A small image colorization model, trained from scratch: 40-pixel images.
Rows from block 2, named by matrix and row number. Rows with one number belong to one channel. Each number is 50 + 12 x the weight over its row's rms, rounded and kept within 0 to 99. All counts start at 0. After the name is the row's rms in percent of the matrix's.
# convs0: first 3x3 conv (model.enc.0.2.convs.0.weight, 64x64x3x3), inputs 48-63, a 3x3 kernel for each
# convs1: second 3x3 conv (model.enc.0.2.convs.1.weight, 64x64x3x3, transposed), outputs 48-63, a 3x3 kernel for each
convs0.18 093:68 72 69 48 48 54 48 54 67 47 49 56 48 49 53 48 48 53 79 71 73 50 48 60 26 46 29 56 54 44 70 66 51 62 55 50 28 52 62 29 49 66 23 37 37 59 57 71 30 25 56 16 18 32 62 58 71 35 47 60 24 31 58 44 34 35 59 49 44 47 41 48 54 54 50 48 44 39 49 44 45 49 45 44 47 46 38 47 47 45 49 53 62 46 35 17 49 38 38 61 61 68 59 64 63 55 57 58 51 42 39 65 53 41 67 57 36 58 43 42 70 53 49 67 53 49 60 67 48 19 30 38 19 03 23 48 41 39 55 51 40 51 56 40
convs1.18 108:34 43 41 38 41 44 48 50 42 29 36 61 51 30 50 41 32 43 55 55 55 50 53 61 29 25 42 72 59 59 64 55 54 73 60 67 52 48 33 30 47 44 44 48 58 55 60 53 50 57 49 15 17 23 51 59 60 52 44 52 51 32 34 53 42 45 55 58 50 55 40 55 49 58 72 49 58 64 40 39 50 64 73 62 46 55 52 33 52 64 70 66 59 69 52 47 60 52 39 50 62 45 51 59 38 37 41 34 53 44 30 58 53 27 45 33 21 55 53 66 49 54 51 43 46 43 64 76 75 68 79 72 65 70 55 73 54 59 61 58 61 55 46 61
convs0.19 109:43 59 64 37 54 56 43 53 58 54 51 49 55 47 44 55 47 43 98 71 49 84 68 26 56 67 06 50 55 54 47 53 55 46 53 55 31 56 62 35 44 47 33 47 51 64 64 26 50 64 35 67 69 28 59 43 34 55 47 26 54 47 23 63 61 32 65 53 41 65 44 46 61 50 50 60 50 49 60 51 45 57 56 55 56 53 55 50 50 56 04 37 92 17 26 92 36 55 80 50 45 41 51 46 34 48 51 38 67 39 41 68 35 45 68 35 57 45 42 54 49 46 57 56 55 57 32 88 55 35 73 44 47 63 44 51 51 52 46 51 52 44 51 60
convs1.19 110:40 48 46 44 43 45 59 51 45 46 49 52 47 65 58 58 78 73 44 27 46 46 23 25 37 36 24 55 39 51 42 44 51 40 37 45 33 51 51 40 45 52 47 37 51 38 29 34 54 51 49 57 49 47 79 78 71 67 75 64 73 75 79 48 56 64 65 58 66 76 69 59 52 35 40 50 40 59 50 37 55 61 45 54 54 46 52 42 52 47 42 46 38 36 41 31 22 36 30 74 44 59 74 58 56 62 48 46 28 44 33 30 41 22 34 47 25 46 46 41 39 49 32 56 63 41 47 48 40 43 52 44 42 51 34 40 32 54 46 43 51 49 53 68
convs0.20 098:58 52 38 53 38 50 42 68 56 43 44 49 47 53 57 59 55 50 43 39 45 58 47 58 65 56 38 41 41 49 36 42 50 40 46 55 54 32 41 34 48 67 65 51 48 52 76 62 67 57 23 41 33 28 41 33 38 50 48 44 48 53 48 48 42 32 56 47 41 45 42 52 51 50 49 45 49 61 44 61 75 49 49 55 45 55 61 56 66 63 35 52 55 61 51 52 51 30 28 51 39 41 47 45 44 58 58 57 42 53 43 58 71 42 52 49 40 31 38 47 34 40 52 35 48 59 50 48 35 39 39 32 43 25 19 46 52 61 46 58 60 55 54 43
convs1.20 083:12 13 52 50 70 38 61 52 43 43 48 49 46 49 36 50 49 33 43 35 39 49 40 48 51 46 59 47 52 53 41 43 52 39 36 41 53 36 40 37 40 65 66 54 39 52 55 29 42 35 47 27 35 38 41 43 40 44 41 46 43 42 64 63 62 48 69 47 47 42 45 43 43 47 44 54 52 40 35 46 51 58 39 49 52 44 38 41 50 40 52 45 42 42 53 44 35 41 29 66 60 48 70 65 71 73 54 56 42 60 47 41 71 49 55 85 68 55 42 37 42 34 28 45 38 37 52 64 55 74 63 41 63 55 44 38 53 73 47 63 60 54 53 60
convs0.21 090:37 40 45 67 81 46 35 49 68 52 51 48 56 56 53 51 53 57 73 86 77 43 55 98 42 63 76 45 49 47 45 59 59 54 52 54 65 93 54 35 34 39 58 47 48 61 55 49 42 55 55 39 35 56 53 76 82 36 55 67 51 59 61 54 54 71 44 58 57 43 53 44 55 47 44 62 57 50 48 44 32 58 67 63 54 64 63 48 59 62 11 58 80 18 38 37 65 34 24 45 43 47 47 51 52 43 44 49 46 45 49 73 56 34 55 84 63 39 40 42 43 46 48 47 40 39 37 56 64 26 18 39 50 44 38 45 45 48 53 53 44 64 57 54
convs1.21 089:29 34 41 49 14 30 55 46 43 54 43 48 54 25 19 70 65 44 46 61 65 29 34 52 39 43 37 40 60 57 44 55 49 61 72 67 27 61 81 48 45 45 49 26 31 46 40 51 48 48 47 47 38 27 51 52 29 45 40 44 49 39 51 49 47 50 29 32 44 41 43 33 45 51 54 50 45 34 55 50 26 50 36 21 52 60 45 56 55 55 37 36 52 33 37 46 26 32 63 72 53 60 53 60 78 49 58 73 57 52 51 58 56 54 39 42 55 55 62 59 44 43 57 36 29 37 60 53 62 70 62 72 62 65 68 51 58 39 48 52 44 55 70 55
convs0.22 093:62 47 35 70 87 66 65 25 43 49 56 56 49 51 60 52 50 51 46 39 44 53 77 51 41 44 52 40 42 48 40 52 54 49 68 61 53 45 69 68 45 33 35 63 48 60 71 68 39 38 43 51 57 59 66 58 63 45 41 46 42 45 27 44 63 30 43 51 39 28 33 44 41 54 53 49 69 71 46 55 58 50 49 58 50 49 54 57 54 55 79 60 51 31 60 37 07 49 50 46 47 57 47 41 54 64 44 51 34 43 39 27 20 30 44 33 53 47 47 46 44 47 44 41 46 43 35 49 68 37 34 27 42 33 11 56 41 45 46 40 46 52 44 48
convs1.22 088:35 48 21 39 30 41 54 54 48 57 40 41 47 43 32 52 43 47 60 62 55 59 47 60 46 27 45 27 33 64 53 51 61 50 48 77 42 51 56 45 55 45 26 36 56 61 36 50 70 64 50 34 37 35 37 30 50 36 17 35 54 39 47 78 64 62 47 46 72 65 31 53 40 60 30 44 55 41 63 61 51 44 54 51 50 49 48 32 50 50 39 41 41 52 27 34 47 51 33 45 64 53 49 60 52 50 60 70 51 49 43 64 56 46 67 53 62 48 57 38 58 60 54 52 57 40 66 63 51 69 66 68 49 51 60 54 55 61 60 64 75 56 71 76
convs0.23 118:34 54 45 34 38 44 47 42 46 55 46 45 57 53 45 52 58 60 29 59 83 38 36 65 79 29 26 54 52 56 58 51 52 59 58 48 64 67 65 43 52 52 35 32 50 48 52 74 46 29 51 62 44 40 42 44 55 51 32 35 61 59 41 48 64 61 28 42 47 50 39 37 47 48 45 48 51 46 43 48 48 48 49 46 56 42 46 61 50 47 65 90 28 35 67 46 40 22 64 44 49 38 52 40 38 60 47 44 41 64 59 39 39 65 49 37 46 59 54 51 54 59 57 45 53 52 77 62 42 49 37 21 43 53 61 43 51 35 41 53 43 49 51 49
convs1.23 111:70 47 50 46 65 48 55 54 48 38 40 74 54 61 60 40 55 56 36 30 00 18 29 11 14 08 24 49 47 49 54 31 61 49 41 45 40 44 29 66 31 32 51 56 54 37 63 61 39 60 62 43 44 48 18 36 63 52 36 45 36 69 34 50 46 42 44 53 38 57 47 58 39 52 52 38 54 61 21 49 54 57 64 47 59 49 51 49 47 47 37 50 59 29 26 32 58 24 26 63 49 50 55 60 48 54 56 50 33 42 40 49 49 46 54 43 43 32 41 45 55 50 60 48 54 33 37 38 26 40 43 36 45 50 41 35 48 44 34 50 52 45 61 54
convs0.24 109:52 56 56 45 49 42 35 31 46 55 47 49 50 48 49 52 54 54 46 32 39 15 26 59 40 70 99 54 58 48 49 56 52 61 63 60 54 39 23 38 33 33 37 63 62 32 35 58 48 61 70 55 59 56 64 48 53 54 46 50 49 57 67 72 48 45 54 32 32 48 55 46 55 61 61 50 53 46 49 44 39 50 51 49 44 45 42 54 58 57 53 41 28 09 38 53 48 53 67 51 52 51 58 60 58 53 53 51 45 33 34 33 40 57 52 52 53 57 49 47 48 44 48 48 50 52 31 26 25 41 50 56 47 69 80 38 40 37 49 53 52 46 55 53
convs1.24 126:43 50 41 58 43 41 53 49 30 78 63 54 63 44 57 66 64 40 32 27 26 28 23 31 31 34 25 48 57 66 49 45 58 54 37 55 40 42 46 65 62 39 55 37 30 56 48 40 50 49 46 45 54 48 57 39 35 52 50 47 62 55 50 44 48 56 54 52 49 70 54 47 69 65 38 60 63 51 55 66 49 56 72 53 54 61 53 43 50 45 45 50 53 39 42 49 48 28 25 31 36 37 46 33 35 50 31 30 54 40 60 47 40 38 50 51 58 47 56 53 69 59 61 57 62 70 71 66 56 70 53 53 68 61 56 59 45 38 60 43 33 61 61 60
convs0.25 129:48 44 48 52 54 47 54 48 40 51 49 53 54 53 55 56 52 50 42 51 52 57 51 48 57 57 52 49 51 58 41 56 56 41 50 44 40 43 50 56 55 64 58 54 56 38 43 51 54 54 40 50 46 46 52 42 48 56 61 64 46 47 50 30 21 72 49 77 66 73 58 13 44 50 50 47 49 51 49 51 53 52 46 57 49 53 51 55 56 48 43 48 41 53 53 53 60 66 52 50 53 55 53 61 44 54 50 51 48 47 56 57 54 49 57 49 57 51 47 47 44 43 42 46 50 48 47 60 46 48 54 47 58 56 49 49 56 47 60 58 58 53 58 51
convs1.25 127:55 57 52 45 54 55 50 66 54 32 37 29 36 38 37 49 53 45 49 44 43 32 52 39 55 51 48 71 60 56 49 64 51 53 61 34 44 31 46 36 43 28 51 34 37 40 48 51 47 52 41 69 56 56 39 42 45 26 45 55 40 34 33 40 32 27 39 44 48 56 53 56 45 33 53 44 41 32 56 35 60 46 49 58 55 67 44 42 42 43 49 61 60 48 44 66 37 57 49 67 71 57 60 43 42 50 38 20 52 47 60 51 41 45 43 31 55 43 40 57 41 63 46 50 40 54 40 49 67 41 43 51 49 42 43 53 53 66 53 64 60 71 42 42
convs0.26 099:48 55 50 44 47 40 46 48 47 53 51 52 47 46 51 52 52 56 37 38 53 19 16 43 53 32 53 47 65 55 50 58 49 51 47 40 44 46 29 68 56 30 58 72 47 59 62 55 36 29 43 63 48 54 37 25 49 45 33 33 67 54 42 43 50 42 51 36 32 38 31 42 47 60 50 45 59 48 41 51 51 50 49 52 55 50 48 54 46 40 40 41 46 38 23 30 64 53 50 49 47 44 41 41 43 37 41 52 51 50 33 46 57 47 38 47 63 58 63 53 45 57 54 40 60 56 54 36 32 44 20 18 34 32 35 59 50 33 62 48 34 46 40 35
convs1.26 114:42 46 42 42 48 47 38 39 42 59 45 61 26 26 34 43 40 42 54 55 34 64 63 43 61 60 47 69 57 52 52 43 50 56 43 36 66 67 64 48 49 49 58 57 54 45 35 35 48 44 38 62 59 48 64 65 47 73 75 56 58 57 46 62 68 53 65 72 61 42 52 58 41 32 42 45 51 44 44 45 45 52 51 61 65 51 57 63 53 58 61 53 36 61 49 45 66 62 41 49 34 22 56 41 37 61 65 56 54 52 59 66 63 50 61 59 56 73 57 52 64 54 49 44 52 44 47 44 46 58 58 57 60 63 57 51 44 46 45 48 43 47 49 52
convs0.27 081:34 42 42 64 59 38 55 51 34 47 46 46 40 42 46 39 51 61 42 43 20 36 36 28 24 36 40 41 46 42 38 41 43 30 39 45 58 35 42 55 30 32 73 33 34 50 50 31 18 24 49 47 71 70 49 44 55 22 20 35 17 42 38 38 26 44 31 40 53 31 47 48 42 49 45 54 62 58 55 57 55 40 40 48 43 40 46 44 46 53 54 32 45 60 22 45 58 57 65 64 61 56 55 51 48 50 36 39 66 53 51 63 63 58 60 55 51 48 52 55 41 46 62 34 42 64 74 65 58 39 60 46 32 67 76 90 61 54 69 51 45 66 49 48
convs1.27 069:59 56 42 54 58 59 51 67 80 52 33 27 56 45 38 57 54 37 59 54 40 54 53 38 59 64 42 40 50 57 49 49 46 56 56 70 40 37 58 51 44 62 50 53 81 46 56 44 48 48 28 48 41 29 65 69 80 49 50 71 50 63 74 49 54 43 52 49 35 56 44 33 55 55 42 45 56 46 38 50 41 56 54 48 36 44 43 43 50 52 41 58 64 39 61 63 52 72 71 62 53 64 63 64 52 43 50 60 39 38 41 38 43 48 36 48 46 56 52 51 44 42 45 30 47 53 47 34 48 50 38 49 65 61 61 52 45 43 45 43 58 56 49 65
convs0.28 088:43 38 54 62 55 37 30 53 98 56 62 59 50 44 50 59 50 46 53 42 47 49 81 50 37 62 35 61 52 51 54 42 37 63 40 32 67 62 48 51 34 47 53 62 50 49 45 27 51 61 46 57 44 49 50 45 46 42 47 47 62 56 42 41 45 45 41 50 45 42 54 54 49 59 41 52 60 50 52 51 57 53 56 60 53 55 60 54 51 51 41 12 86 57 33 32 25 80 51 57 52 50 51 49 50 60 49 57 61 61 67 40 41 54 41 40 59 61 56 49 53 58 55 49 43 45 34 56 54 44 40 63 59 60 37 47 49 46 57 41 47 65 41 57
convs1.28 079:34 45 45 50 50 16 53 53 39 64 30 45 63 39 47 65 42 64 33 46 49 42 44 46 54 57 52 60 57 53 49 51 57 71 66 59 44 63 47 24 57 46 43 52 42 51 48 48 46 53 44 48 30 48 59 50 47 42 52 42 36 37 42 42 64 61 45 34 42 46 67 62 45 53 51 44 44 46 47 45 43 47 70 41 48 56 51 61 57 35 53 54 46 69 54 55 55 48 55 43 63 69 59 69 63 61 62 55 51 56 44 49 37 34 40 42 38 58 62 74 50 52 60 49 50 56 66 60 41 62 49 46 49 47 59 77 66 20 62 63 43 63 49 32
convs0.29 094:59 81 51 41 34 68 62 49 29 42 49 59 42 42 42 52 41 39 42 58 56 46 51 53 88 51 41 53 57 53 44 56 53 46 47 40 48 19 55 58 57 31 53 47 38 10 56 99 31 24 43 95 61 24 44 45 48 59 48 41 57 51 33 50 51 54 41 44 49 31 54 27 51 50 38 48 48 48 35 46 42 52 48 48 48 48 44 44 48 50 46 39 52 57 44 41 99 81 55 46 46 44 48 42 44 54 48 45 73 56 40 56 64 73 50 56 72 50 43 44 58 47 48 57 50 46 24 24 48 63 38 20 68 45 35 40 32 48 43 46 48 56 56 52
convs1.29 089:53 27 36 32 30 38 60 38 26 41 36 42 47 59 50 59 47 40 56 34 21 60 55 41 63 54 50 34 33 23 60 55 63 56 74 77 75 74 78 31 33 57 48 41 47 48 64 38 55 61 60 44 52 38 53 65 51 53 56 56 52 49 65 70 48 54 57 68 61 60 53 77 32 44 48 38 52 39 46 36 34 59 55 59 49 41 39 58 52 51 42 58 57 47 57 51 38 48 38 53 57 34 66 65 40 51 75 60 61 39 37 72 59 35 57 56 64 35 46 44 34 62 58 36 39 44 72 40 37 71 57 37 69 54 65 43 62 56 48 52 52 49 57 39
convs0.30 101:43 69 48 40 42 69 47 45 63 38 46 45 49 52 50 42 49 53 73 81 47 79 49 50 65 57 39 51 52 54 52 48 36 62 46 38 71 47 31 68 63 62 32 64 51 48 23 57 58 50 47 39 67 70 88 42 41 69 73 44 52 47 37 40 63 51 61 47 52 74 40 50 44 62 57 45 44 55 51 46 49 50 57 57 53 55 47 54 48 47 91 48 34 61 80 27 54 48 44 36 35 49 52 41 44 50 49 45 47 67 47 52 37 59 46 52 49 41 46 43 40 42 39 48 48 50 55 46 34 44 33 45 33 34 48 65 50 56 43 42 55 46 38 55
convs1.30 092:58 63 66 54 61 44 61 31 41 42 48 51 43 23 21 40 37 29 40 32 41 46 27 37 58 46 50 34 41 49 34 36 59 46 49 48 52 40 42 46 46 46 62 48 53 40 28 51 44 40 64 55 63 67 33 44 49 68 47 56 52 59 41 49 52 58 66 56 54 73 28 58 33 45 44 37 51 45 52 52 39 52 67 63 47 58 48 53 39 47 57 68 64 48 53 41 41 32 28 66 72 66 60 45 54 38 51 57 54 48 41 69 54 39 81 44 32 50 54 53 73 65 62 69 54 73 55 58 51 52 58 59 59 60 69 54 40 41 62 41 31 50 61 33
convs0.31 098:56 55 48 58 53 56 63 52 49 48 33 37 67 48 43 87 78 53 49 45 49 51 45 55 44 39 49 56 55 50 61 58 56 58 55 55 35 31 48 26 46 52 50 57 48 26 31 47 34 47 61 35 58 54 29 36 31 32 67 76 52 62 71 26 27 30 22 47 14 84 99 40 50 46 44 60 53 53 61 59 63 47 53 50 54 59 49 52 52 47 44 46 43 47 52 48 50 47 46 27 30 20 52 68 49 58 78 74 29 46 56 37 59 60 46 50 50 48 43 32 65 71 55 59 67 70 47 38 35 45 35 46 52 59 63 23 25 32 27 45 36 45 73 59
convs1.31 091:31 36 53 39 50 59 51 50 53 49 53 41 62 61 48 65 67 51 58 49 45 54 55 47 63 62 59 71 61 54 63 70 54 55 63 41 43 36 46 46 48 48 70 50 58 71 58 42 74 49 48 66 54 51 34 48 29 32 57 31 32 40 33 36 46 52 44 61 70 49 51 50 53 39 44 53 46 47 50 52 54 47 48 45 46 39 41 58 50 43 44 58 63 48 56 70 45 39 52 57 51 25 66 53 25 45 30 20 59 49 61 42 40 48 58 56 58 60 70 69 53 58 53 54 36 43 48 34 41 66 47 38 66 46 46 25 36 37 58 55 40 58 69 51
convs0.32 109:44 33 57 49 36 62 50 52 55 49 52 46 42 52 48 42 49 47 38 67 56 33 68 60 35 65 53 48 53 61 45 47 55 46 45 52 44 30 55 55 37 65 68 34 65 32 62 67 24 49 55 20 46 62 36 48 59 45 47 62 47 53 67 50 44 49 48 48 51 48 41 56 40 43 52 40 48 49 39 52 50 45 46 49 50 49 47 50 49 47 83 08 59 99 03 46 88 07 38 46 46 50 42 52 51 43 55 56 58 58 43 62 67 36 48 57 36 46 45 42 45 47 42 46 52 46 33 46 72 43 37 72 47 31 67 58 51 50 53 53 46 54 46 39
convs1.32 118:48 40 39 50 35 36 26 46 38 52 37 38 57 48 46 65 66 58 48 52 58 49 44 54 50 53 56 47 55 60 48 61 61 41 74 61 34 53 67 30 57 61 22 50 56 47 45 53 55 53 56 50 43 54 77 75 83 64 66 65 44 64 70 61 62 74 69 71 80 78 80 75 20 28 37 33 46 43 31 44 38 47 56 64 54 43 51 61 45 49 43 44 22 24 36 11 24 34 15 44 60 41 50 44 40 46 39 43 51 31 24 49 45 33 49 57 53 39 37 48 62 39 51 72 52 63 55 50 49 53 51 49 40 49 51 52 60 37 56 48 46 54 45 39
convs0.33 082:58 64 76 69 53 71 48 58 53 35 35 38 44 50 44 38 46 41 60 52 41 61 55 43 60 49 51 55 58 52 57 52 47 59 57 50 30 16 39 51 58 70 53 47 59 46 43 42 53 50 45 59 74 85 57 45 41 76 68 62 53 65 62 49 54 47 70 33 82 69 38 51 60 58 54 67 55 50 51 43 47 34 45 44 33 44 49 41 55 51 47 54 56 71 55 43 45 39 40 48 48 57 49 46 52 48 49 42 62 52 50 46 52 41 64 55 32 50 62 50 51 52 47 35 38 46 43 29 33 36 46 54 42 59 78 37 36 47 45 31 36 48 26 24
convs1.33 071:34 09 31 41 46 42 47 54 31 58 61 71 66 64 67 58 51 65 46 56 60 54 57 53 52 50 60 61 68 70 68 60 67 62 54 59 50 53 43 49 47 38 35 51 34 45 42 35 61 51 47 62 65 77 40 43 43 61 48 24 46 50 34 35 46 56 33 54 69 58 57 67 32 27 41 47 33 55 40 46 53 54 41 37 35 37 39 40 42 39 49 33 53 32 37 60 34 33 49 51 73 73 48 66 46 46 45 60 43 60 58 50 65 58 60 71 52 49 62 74 48 50 47 69 53 50 44 44 52 55 58 57 68 65 57 62 56 39 67 44 38 59 44 46
convs0.34 101:61 59 25 25 60 78 49 50 89 52 53 57 51 52 61 52 54 60 46 43 26 33 57 47 56 35 56 49 52 67 64 58 63 57 57 62 38 34 72 68 44 56 49 43 30 44 56 74 36 29 65 31 40 43 68 51 59 60 49 44 63 47 50 35 55 45 37 50 58 47 45 74 38 47 39 39 42 56 48 45 61 46 43 51 48 48 58 50 42 50 59 00 33 48 55 07 50 39 37 49 57 43 48 52 56 47 44 53 41 50 42 47 49 52 64 61 50 49 49 52 47 46 55 47 46 51 40 43 74 42 38 50 31 34 40 46 54 60 57 53 57 47 56 57
convs1.34 109:31 40 63 31 34 24 53 60 33 56 31 26 44 28 30 57 49 57 46 61 60 47 46 55 53 51 60 54 51 66 44 58 65 46 48 65 47 58 56 24 64 49 27 56 41 39 55 63 63 73 63 34 48 68 43 40 52 54 50 53 47 49 45 47 58 52 56 51 59 45 36 56 39 56 45 57 67 45 47 61 37 47 41 58 59 52 55 58 59 53 65 48 56 55 44 48 46 29 46 38 57 40 56 67 48 51 49 54 36 26 24 29 18 22 35 29 42 54 69 81 63 53 69 65 61 63 54 47 49 75 62 45 73 59 47 42 49 29 59 62 34 58 47 38
convs0.35 088:51 57 73 45 45 55 51 60 63 42 42 62 47 47 59 37 40 53 90 68 51 46 63 61 52 33 56 52 45 29 45 40 29 36 28 31 66 50 46 65 63 37 81 51 35 56 50 28 35 30 43 56 46 53 47 41 33 68 41 38 72 51 60 52 57 40 54 50 46 47 47 39 44 36 33 43 33 33 36 37 34 37 39 44 63 59 51 60 58 49 43 76 53 21 30 49 60 36 44 53 50 60 52 47 45 55 54 42 42 42 55 75 68 57 57 70 62 42 44 41 43 40 42 45 36 33 49 45 34 47 40 50 28 38 39 41 52 45 54 49 38 52 41 34
convs1.35 087:51 58 60 42 53 64 48 62 57 56 55 42 43 44 50 40 49 37 39 31 31 48 47 43 49 44 33 38 57 56 40 51 58 44 48 54 47 39 52 66 41 38 75 75 46 46 52 45 47 53 68 43 57 49 30 69 53 49 66 71 56 53 50 57 48 52 51 51 40 60 57 48 50 53 47 58 69 59 63 74 64 52 59 42 42 49 52 25 34 40 66 71 60 53 52 36 47 41 39 62 51 38 63 56 40 57 42 43 42 38 32 56 42 23 76 50 36 45 44 59 52 42 59 61 58 52 48 65 67 65 83 70 64 76 58 61 74 75 55 65 59 55 59 63
convs0.36 113:53 52 51 57 36 69 65 54 57 64 55 54 56 52 45 55 53 49 69 44 44 45 55 29 56 46 40 50 54 41 41 43 36 52 50 44 67 65 40 39 54 32 46 48 41 46 39 25 34 47 36 38 48 43 47 46 60 48 53 53 46 56 35 15 99 31 00 88 21 44 76 48 51 56 51 53 48 46 45 43 44 39 50 45 41 44 44 51 49 51 27 57 62 26 50 48 51 45 58 47 59 50 64 35 63 64 45 59 45 51 52 40 62 57 48 47 56 33 43 39 45 52 49 43 48 38 53 46 45 42 47 38 38 41 40 51 59 54 60 47 51 64 48 49
convs1.36 107:54 51 57 32 55 46 34 43 46 33 37 26 56 58 48 49 53 50 49 61 52 50 56 58 45 46 51 55 47 50 53 46 35 47 64 53 51 56 58 40 52 46 46 52 69 44 28 61 60 40 56 57 60 58 30 35 53 35 46 51 24 55 47 47 16 38 32 12 50 41 22 62 59 64 61 55 53 51 52 62 63 38 46 43 51 64 48 50 67 68 72 72 59 63 44 48 83 59 49 49 69 66 48 50 60 42 41 48 49 61 56 58 55 47 64 38 39 43 70 50 41 75 68 53 70 72 56 61 60 56 51 47 58 39 45 65 60 63 66 78 75 45 71 63
convs0.37 107:72 43 36 43 62 63 48 70 53 69 65 65 55 58 61 58 57 60 49 47 50 48 44 67 48 47 49 57 43 49 55 45 46 57 56 50 43 38 66 45 67 47 62 28 39 44 54 64 47 55 42 51 46 57 52 59 46 57 57 54 38 44 48 65 49 29 44 40 83 28 84 31 62 57 61 53 49 58 47 50 52 50 50 52 41 43 53 42 49 50 54 34 45 41 53 58 55 52 59 57 49 56 48 56 57 50 50 45 48 41 56 40 46 48 44 42 40 39 43 54 52 46 53 48 37 51 40 57 46 47 37 55 36 39 34 36 49 47 46 54 52 47 57 57
convs1.37 096:55 30 55 35 42 63 49 36 44 34 28 32 35 39 37 38 40 33 52 56 58 44 51 59 45 57 60 43 54 44 45 30 39 35 49 64 61 58 45 50 25 41 31 42 59 47 63 45 54 49 41 40 70 50 52 30 52 50 42 33 37 26 36 42 42 45 26 60 51 43 42 57 58 41 51 56 42 51 64 45 44 49 42 35 28 30 28 39 22 33 46 35 51 51 50 50 42 43 46 62 49 74 50 50 50 40 37 45 69 53 64 44 60 40 49 58 49 49 58 67 53 72 77 62 69 58 42 63 68 28 61 39 37 40 47 56 58 52 70 42 64 50 50 60
convs0.38 102:33 40 56 59 53 28 31 58 77 47 47 47 57 52 50 54 52 56 34 67 50 59 58 33 18 49 45 44 34 54 48 51 52 46 48 47 59 49 49 36 24 60 47 49 31 54 46 22 41 49 49 53 43 52 69 64 60 52 45 23 66 48 68 35 33 99 99 44 21 19 56 59 49 39 45 50 46 46 41 45 50 53 47 47 46 53 43 49 50 48 68 58 58 32 30 44 36 49 58 64 57 35 44 63 44 51 59 49 46 65 56 46 36 54 43 60 51 50 43 52 41 40 42 58 50 42 32 44 37 59 46 34 50 49 47 44 49 55 38 56 47 43 49 45
convs1.38 098:40 38 48 55 65 46 60 52 63 39 48 56 38 35 54 37 42 48 51 36 46 50 50 45 49 48 42 50 50 37 34 45 58 69 56 58 71 64 53 42 73 50 79 49 32 55 53 49 31 58 73 43 44 54 62 59 43 45 43 42 42 38 37 34 49 35 33 38 17 42 52 55 54 62 58 57 58 54 64 56 62 59 52 65 54 45 49 60 44 57 53 49 44 43 63 58 45 58 65 62 67 52 42 47 56 59 54 42 65 56 81 78 59 55 45 47 57 63 44 74 61 55 64 59 53 72 61 58 52 69 64 51 47 60 57 58 67 55 60 48 49 72 49 36
convs0.39 097:50 30 35 54 47 27 48 50 38 57 53 46 54 49 41 52 45 39 41 33 34 62 44 44 66 50 43 43 42 47 53 52 61 54 55 62 35 69 43 37 63 49 38 58 44 46 39 48 46 34 36 35 35 26 41 51 43 48 52 29 39 45 39 43 42 28 69 42 45 53 18 38 53 60 56 46 60 56 47 49 52 50 41 40 52 39 40 47 46 49 63 40 22 70 37 36 52 38 44 60 51 47 65 50 36 60 62 26 49 66 55 52 61 61 45 48 48 38 43 41 45 55 52 48 59 58 49 51 25 39 61 41 35 50 39 62 77 54 70 70 49 70 64 44
convs1.39 103:56 60 32 57 55 39 62 54 42 49 43 41 43 44 35 49 49 55 56 46 28 60 54 41 65 62 60 69 60 48 69 64 48 55 60 56 57 56 96 46 43 80 40 51 68 48 44 37 55 50 33 44 48 34 61 68 77 64 57 70 66 45 62 69 66 45 59 63 59 62 58 54 48 45 42 51 44 52 55 45 51 43 65 48 48 54 45 49 56 42 43 53 57 58 61 60 85 64 52 63 38 36 69 42 33 66 35 37 66 76 67 56 64 63 51 62 61 50 36 46 62 55 54 62 64 43 50 54 48 47 51 49 48 51 53 46 54 57 43 51 57 46 60 54
convs0.40 097:70 61 61 70 20 66 35 32 33 55 56 61 47 43 46 49 43 35 47 62 38 60 63 52 50 42 52 41 47 44 39 44 37 42 48 44 55 27 47 27 46 50 36 59 56 57 43 49 52 66 36 52 48 36 34 43 42 28 48 27 38 52 50 47 61 42 54 52 50 73 29 63 46 54 56 58 48 57 56 59 54 62 58 63 50 49 52 40 43 44 35 97 34 25 64 73 60 28 59 66 39 53 68 48 57 48 60 43 29 37 42 52 45 49 55 46 41 47 43 46 40 41 47 43 46 43 70 53 26 38 63 24 61 75 55 37 32 50 57 41 51 67 50 49
convs1.40 077:39 45 70 30 44 53 32 39 39 25 46 37 56 39 37 47 53 33 57 64 35 40 65 44 41 46 62 35 33 45 45 36 59 38 40 57 66 60 71 71 59 65 40 67 47 55 66 65 71 66 65 60 64 48 40 75 61 61 40 42 55 42 33 30 61 30 33 59 65 69 41 63 56 53 32 52 67 37 60 57 44 44 35 21 40 55 30 36 35 41 45 43 54 39 31 43 66 28 54 56 47 58 59 67 53 55 35 45 57 53 51 51 44 43 70 51 42 48 59 63 63 61 56 62 49 53 41 67 49 55 63 56 49 49 64 52 42 63 52 62 60 47 62 66
convs0.41 105:34 40 38 56 44 31 59 29 41 51 46 57 53 43 50 48 41 43 15 25 45 15 43 48 24 44 55 51 50 43 55 53 44 52 53 45 39 64 70 44 56 57 48 49 44 64 99 97 46 40 46 36 47 24 44 56 58 58 50 41 63 61 52 58 59 54 40 57 61 30 52 49 33 33 36 39 48 52 51 50 51 47 41 54 51 46 55 42 37 47 39 39 61 42 28 45 35 37 64 61 58 48 55 42 40 56 51 43 48 43 40 51 48 55 51 63 64 50 39 35 44 49 47 61 65 58 26 40 21 15 65 46 27 58 19 64 58 56 45 46 37 49 45 42
convs1.41 113:54 62 45 55 29 58 61 68 70 43 52 46 33 35 51 47 47 64 50 60 72 47 57 70 45 55 58 56 53 52 59 48 39 65 44 55 69 55 49 62 57 57 50 42 69 57 64 70 57 64 73 29 27 43 58 54 46 45 47 30 54 38 46 69 52 62 49 46 69 54 62 46 55 49 44 58 50 55 49 45 32 53 74 52 54 58 49 58 45 54 45 20 51 62 35 59 62 54 66 50 57 65 45 56 68 36 40 63 49 35 33 42 36 48 51 57 68 45 49 54 60 68 66 37 46 30 71 54 72 66 63 74 76 65 74 64 53 53 40 46 40 57 63 54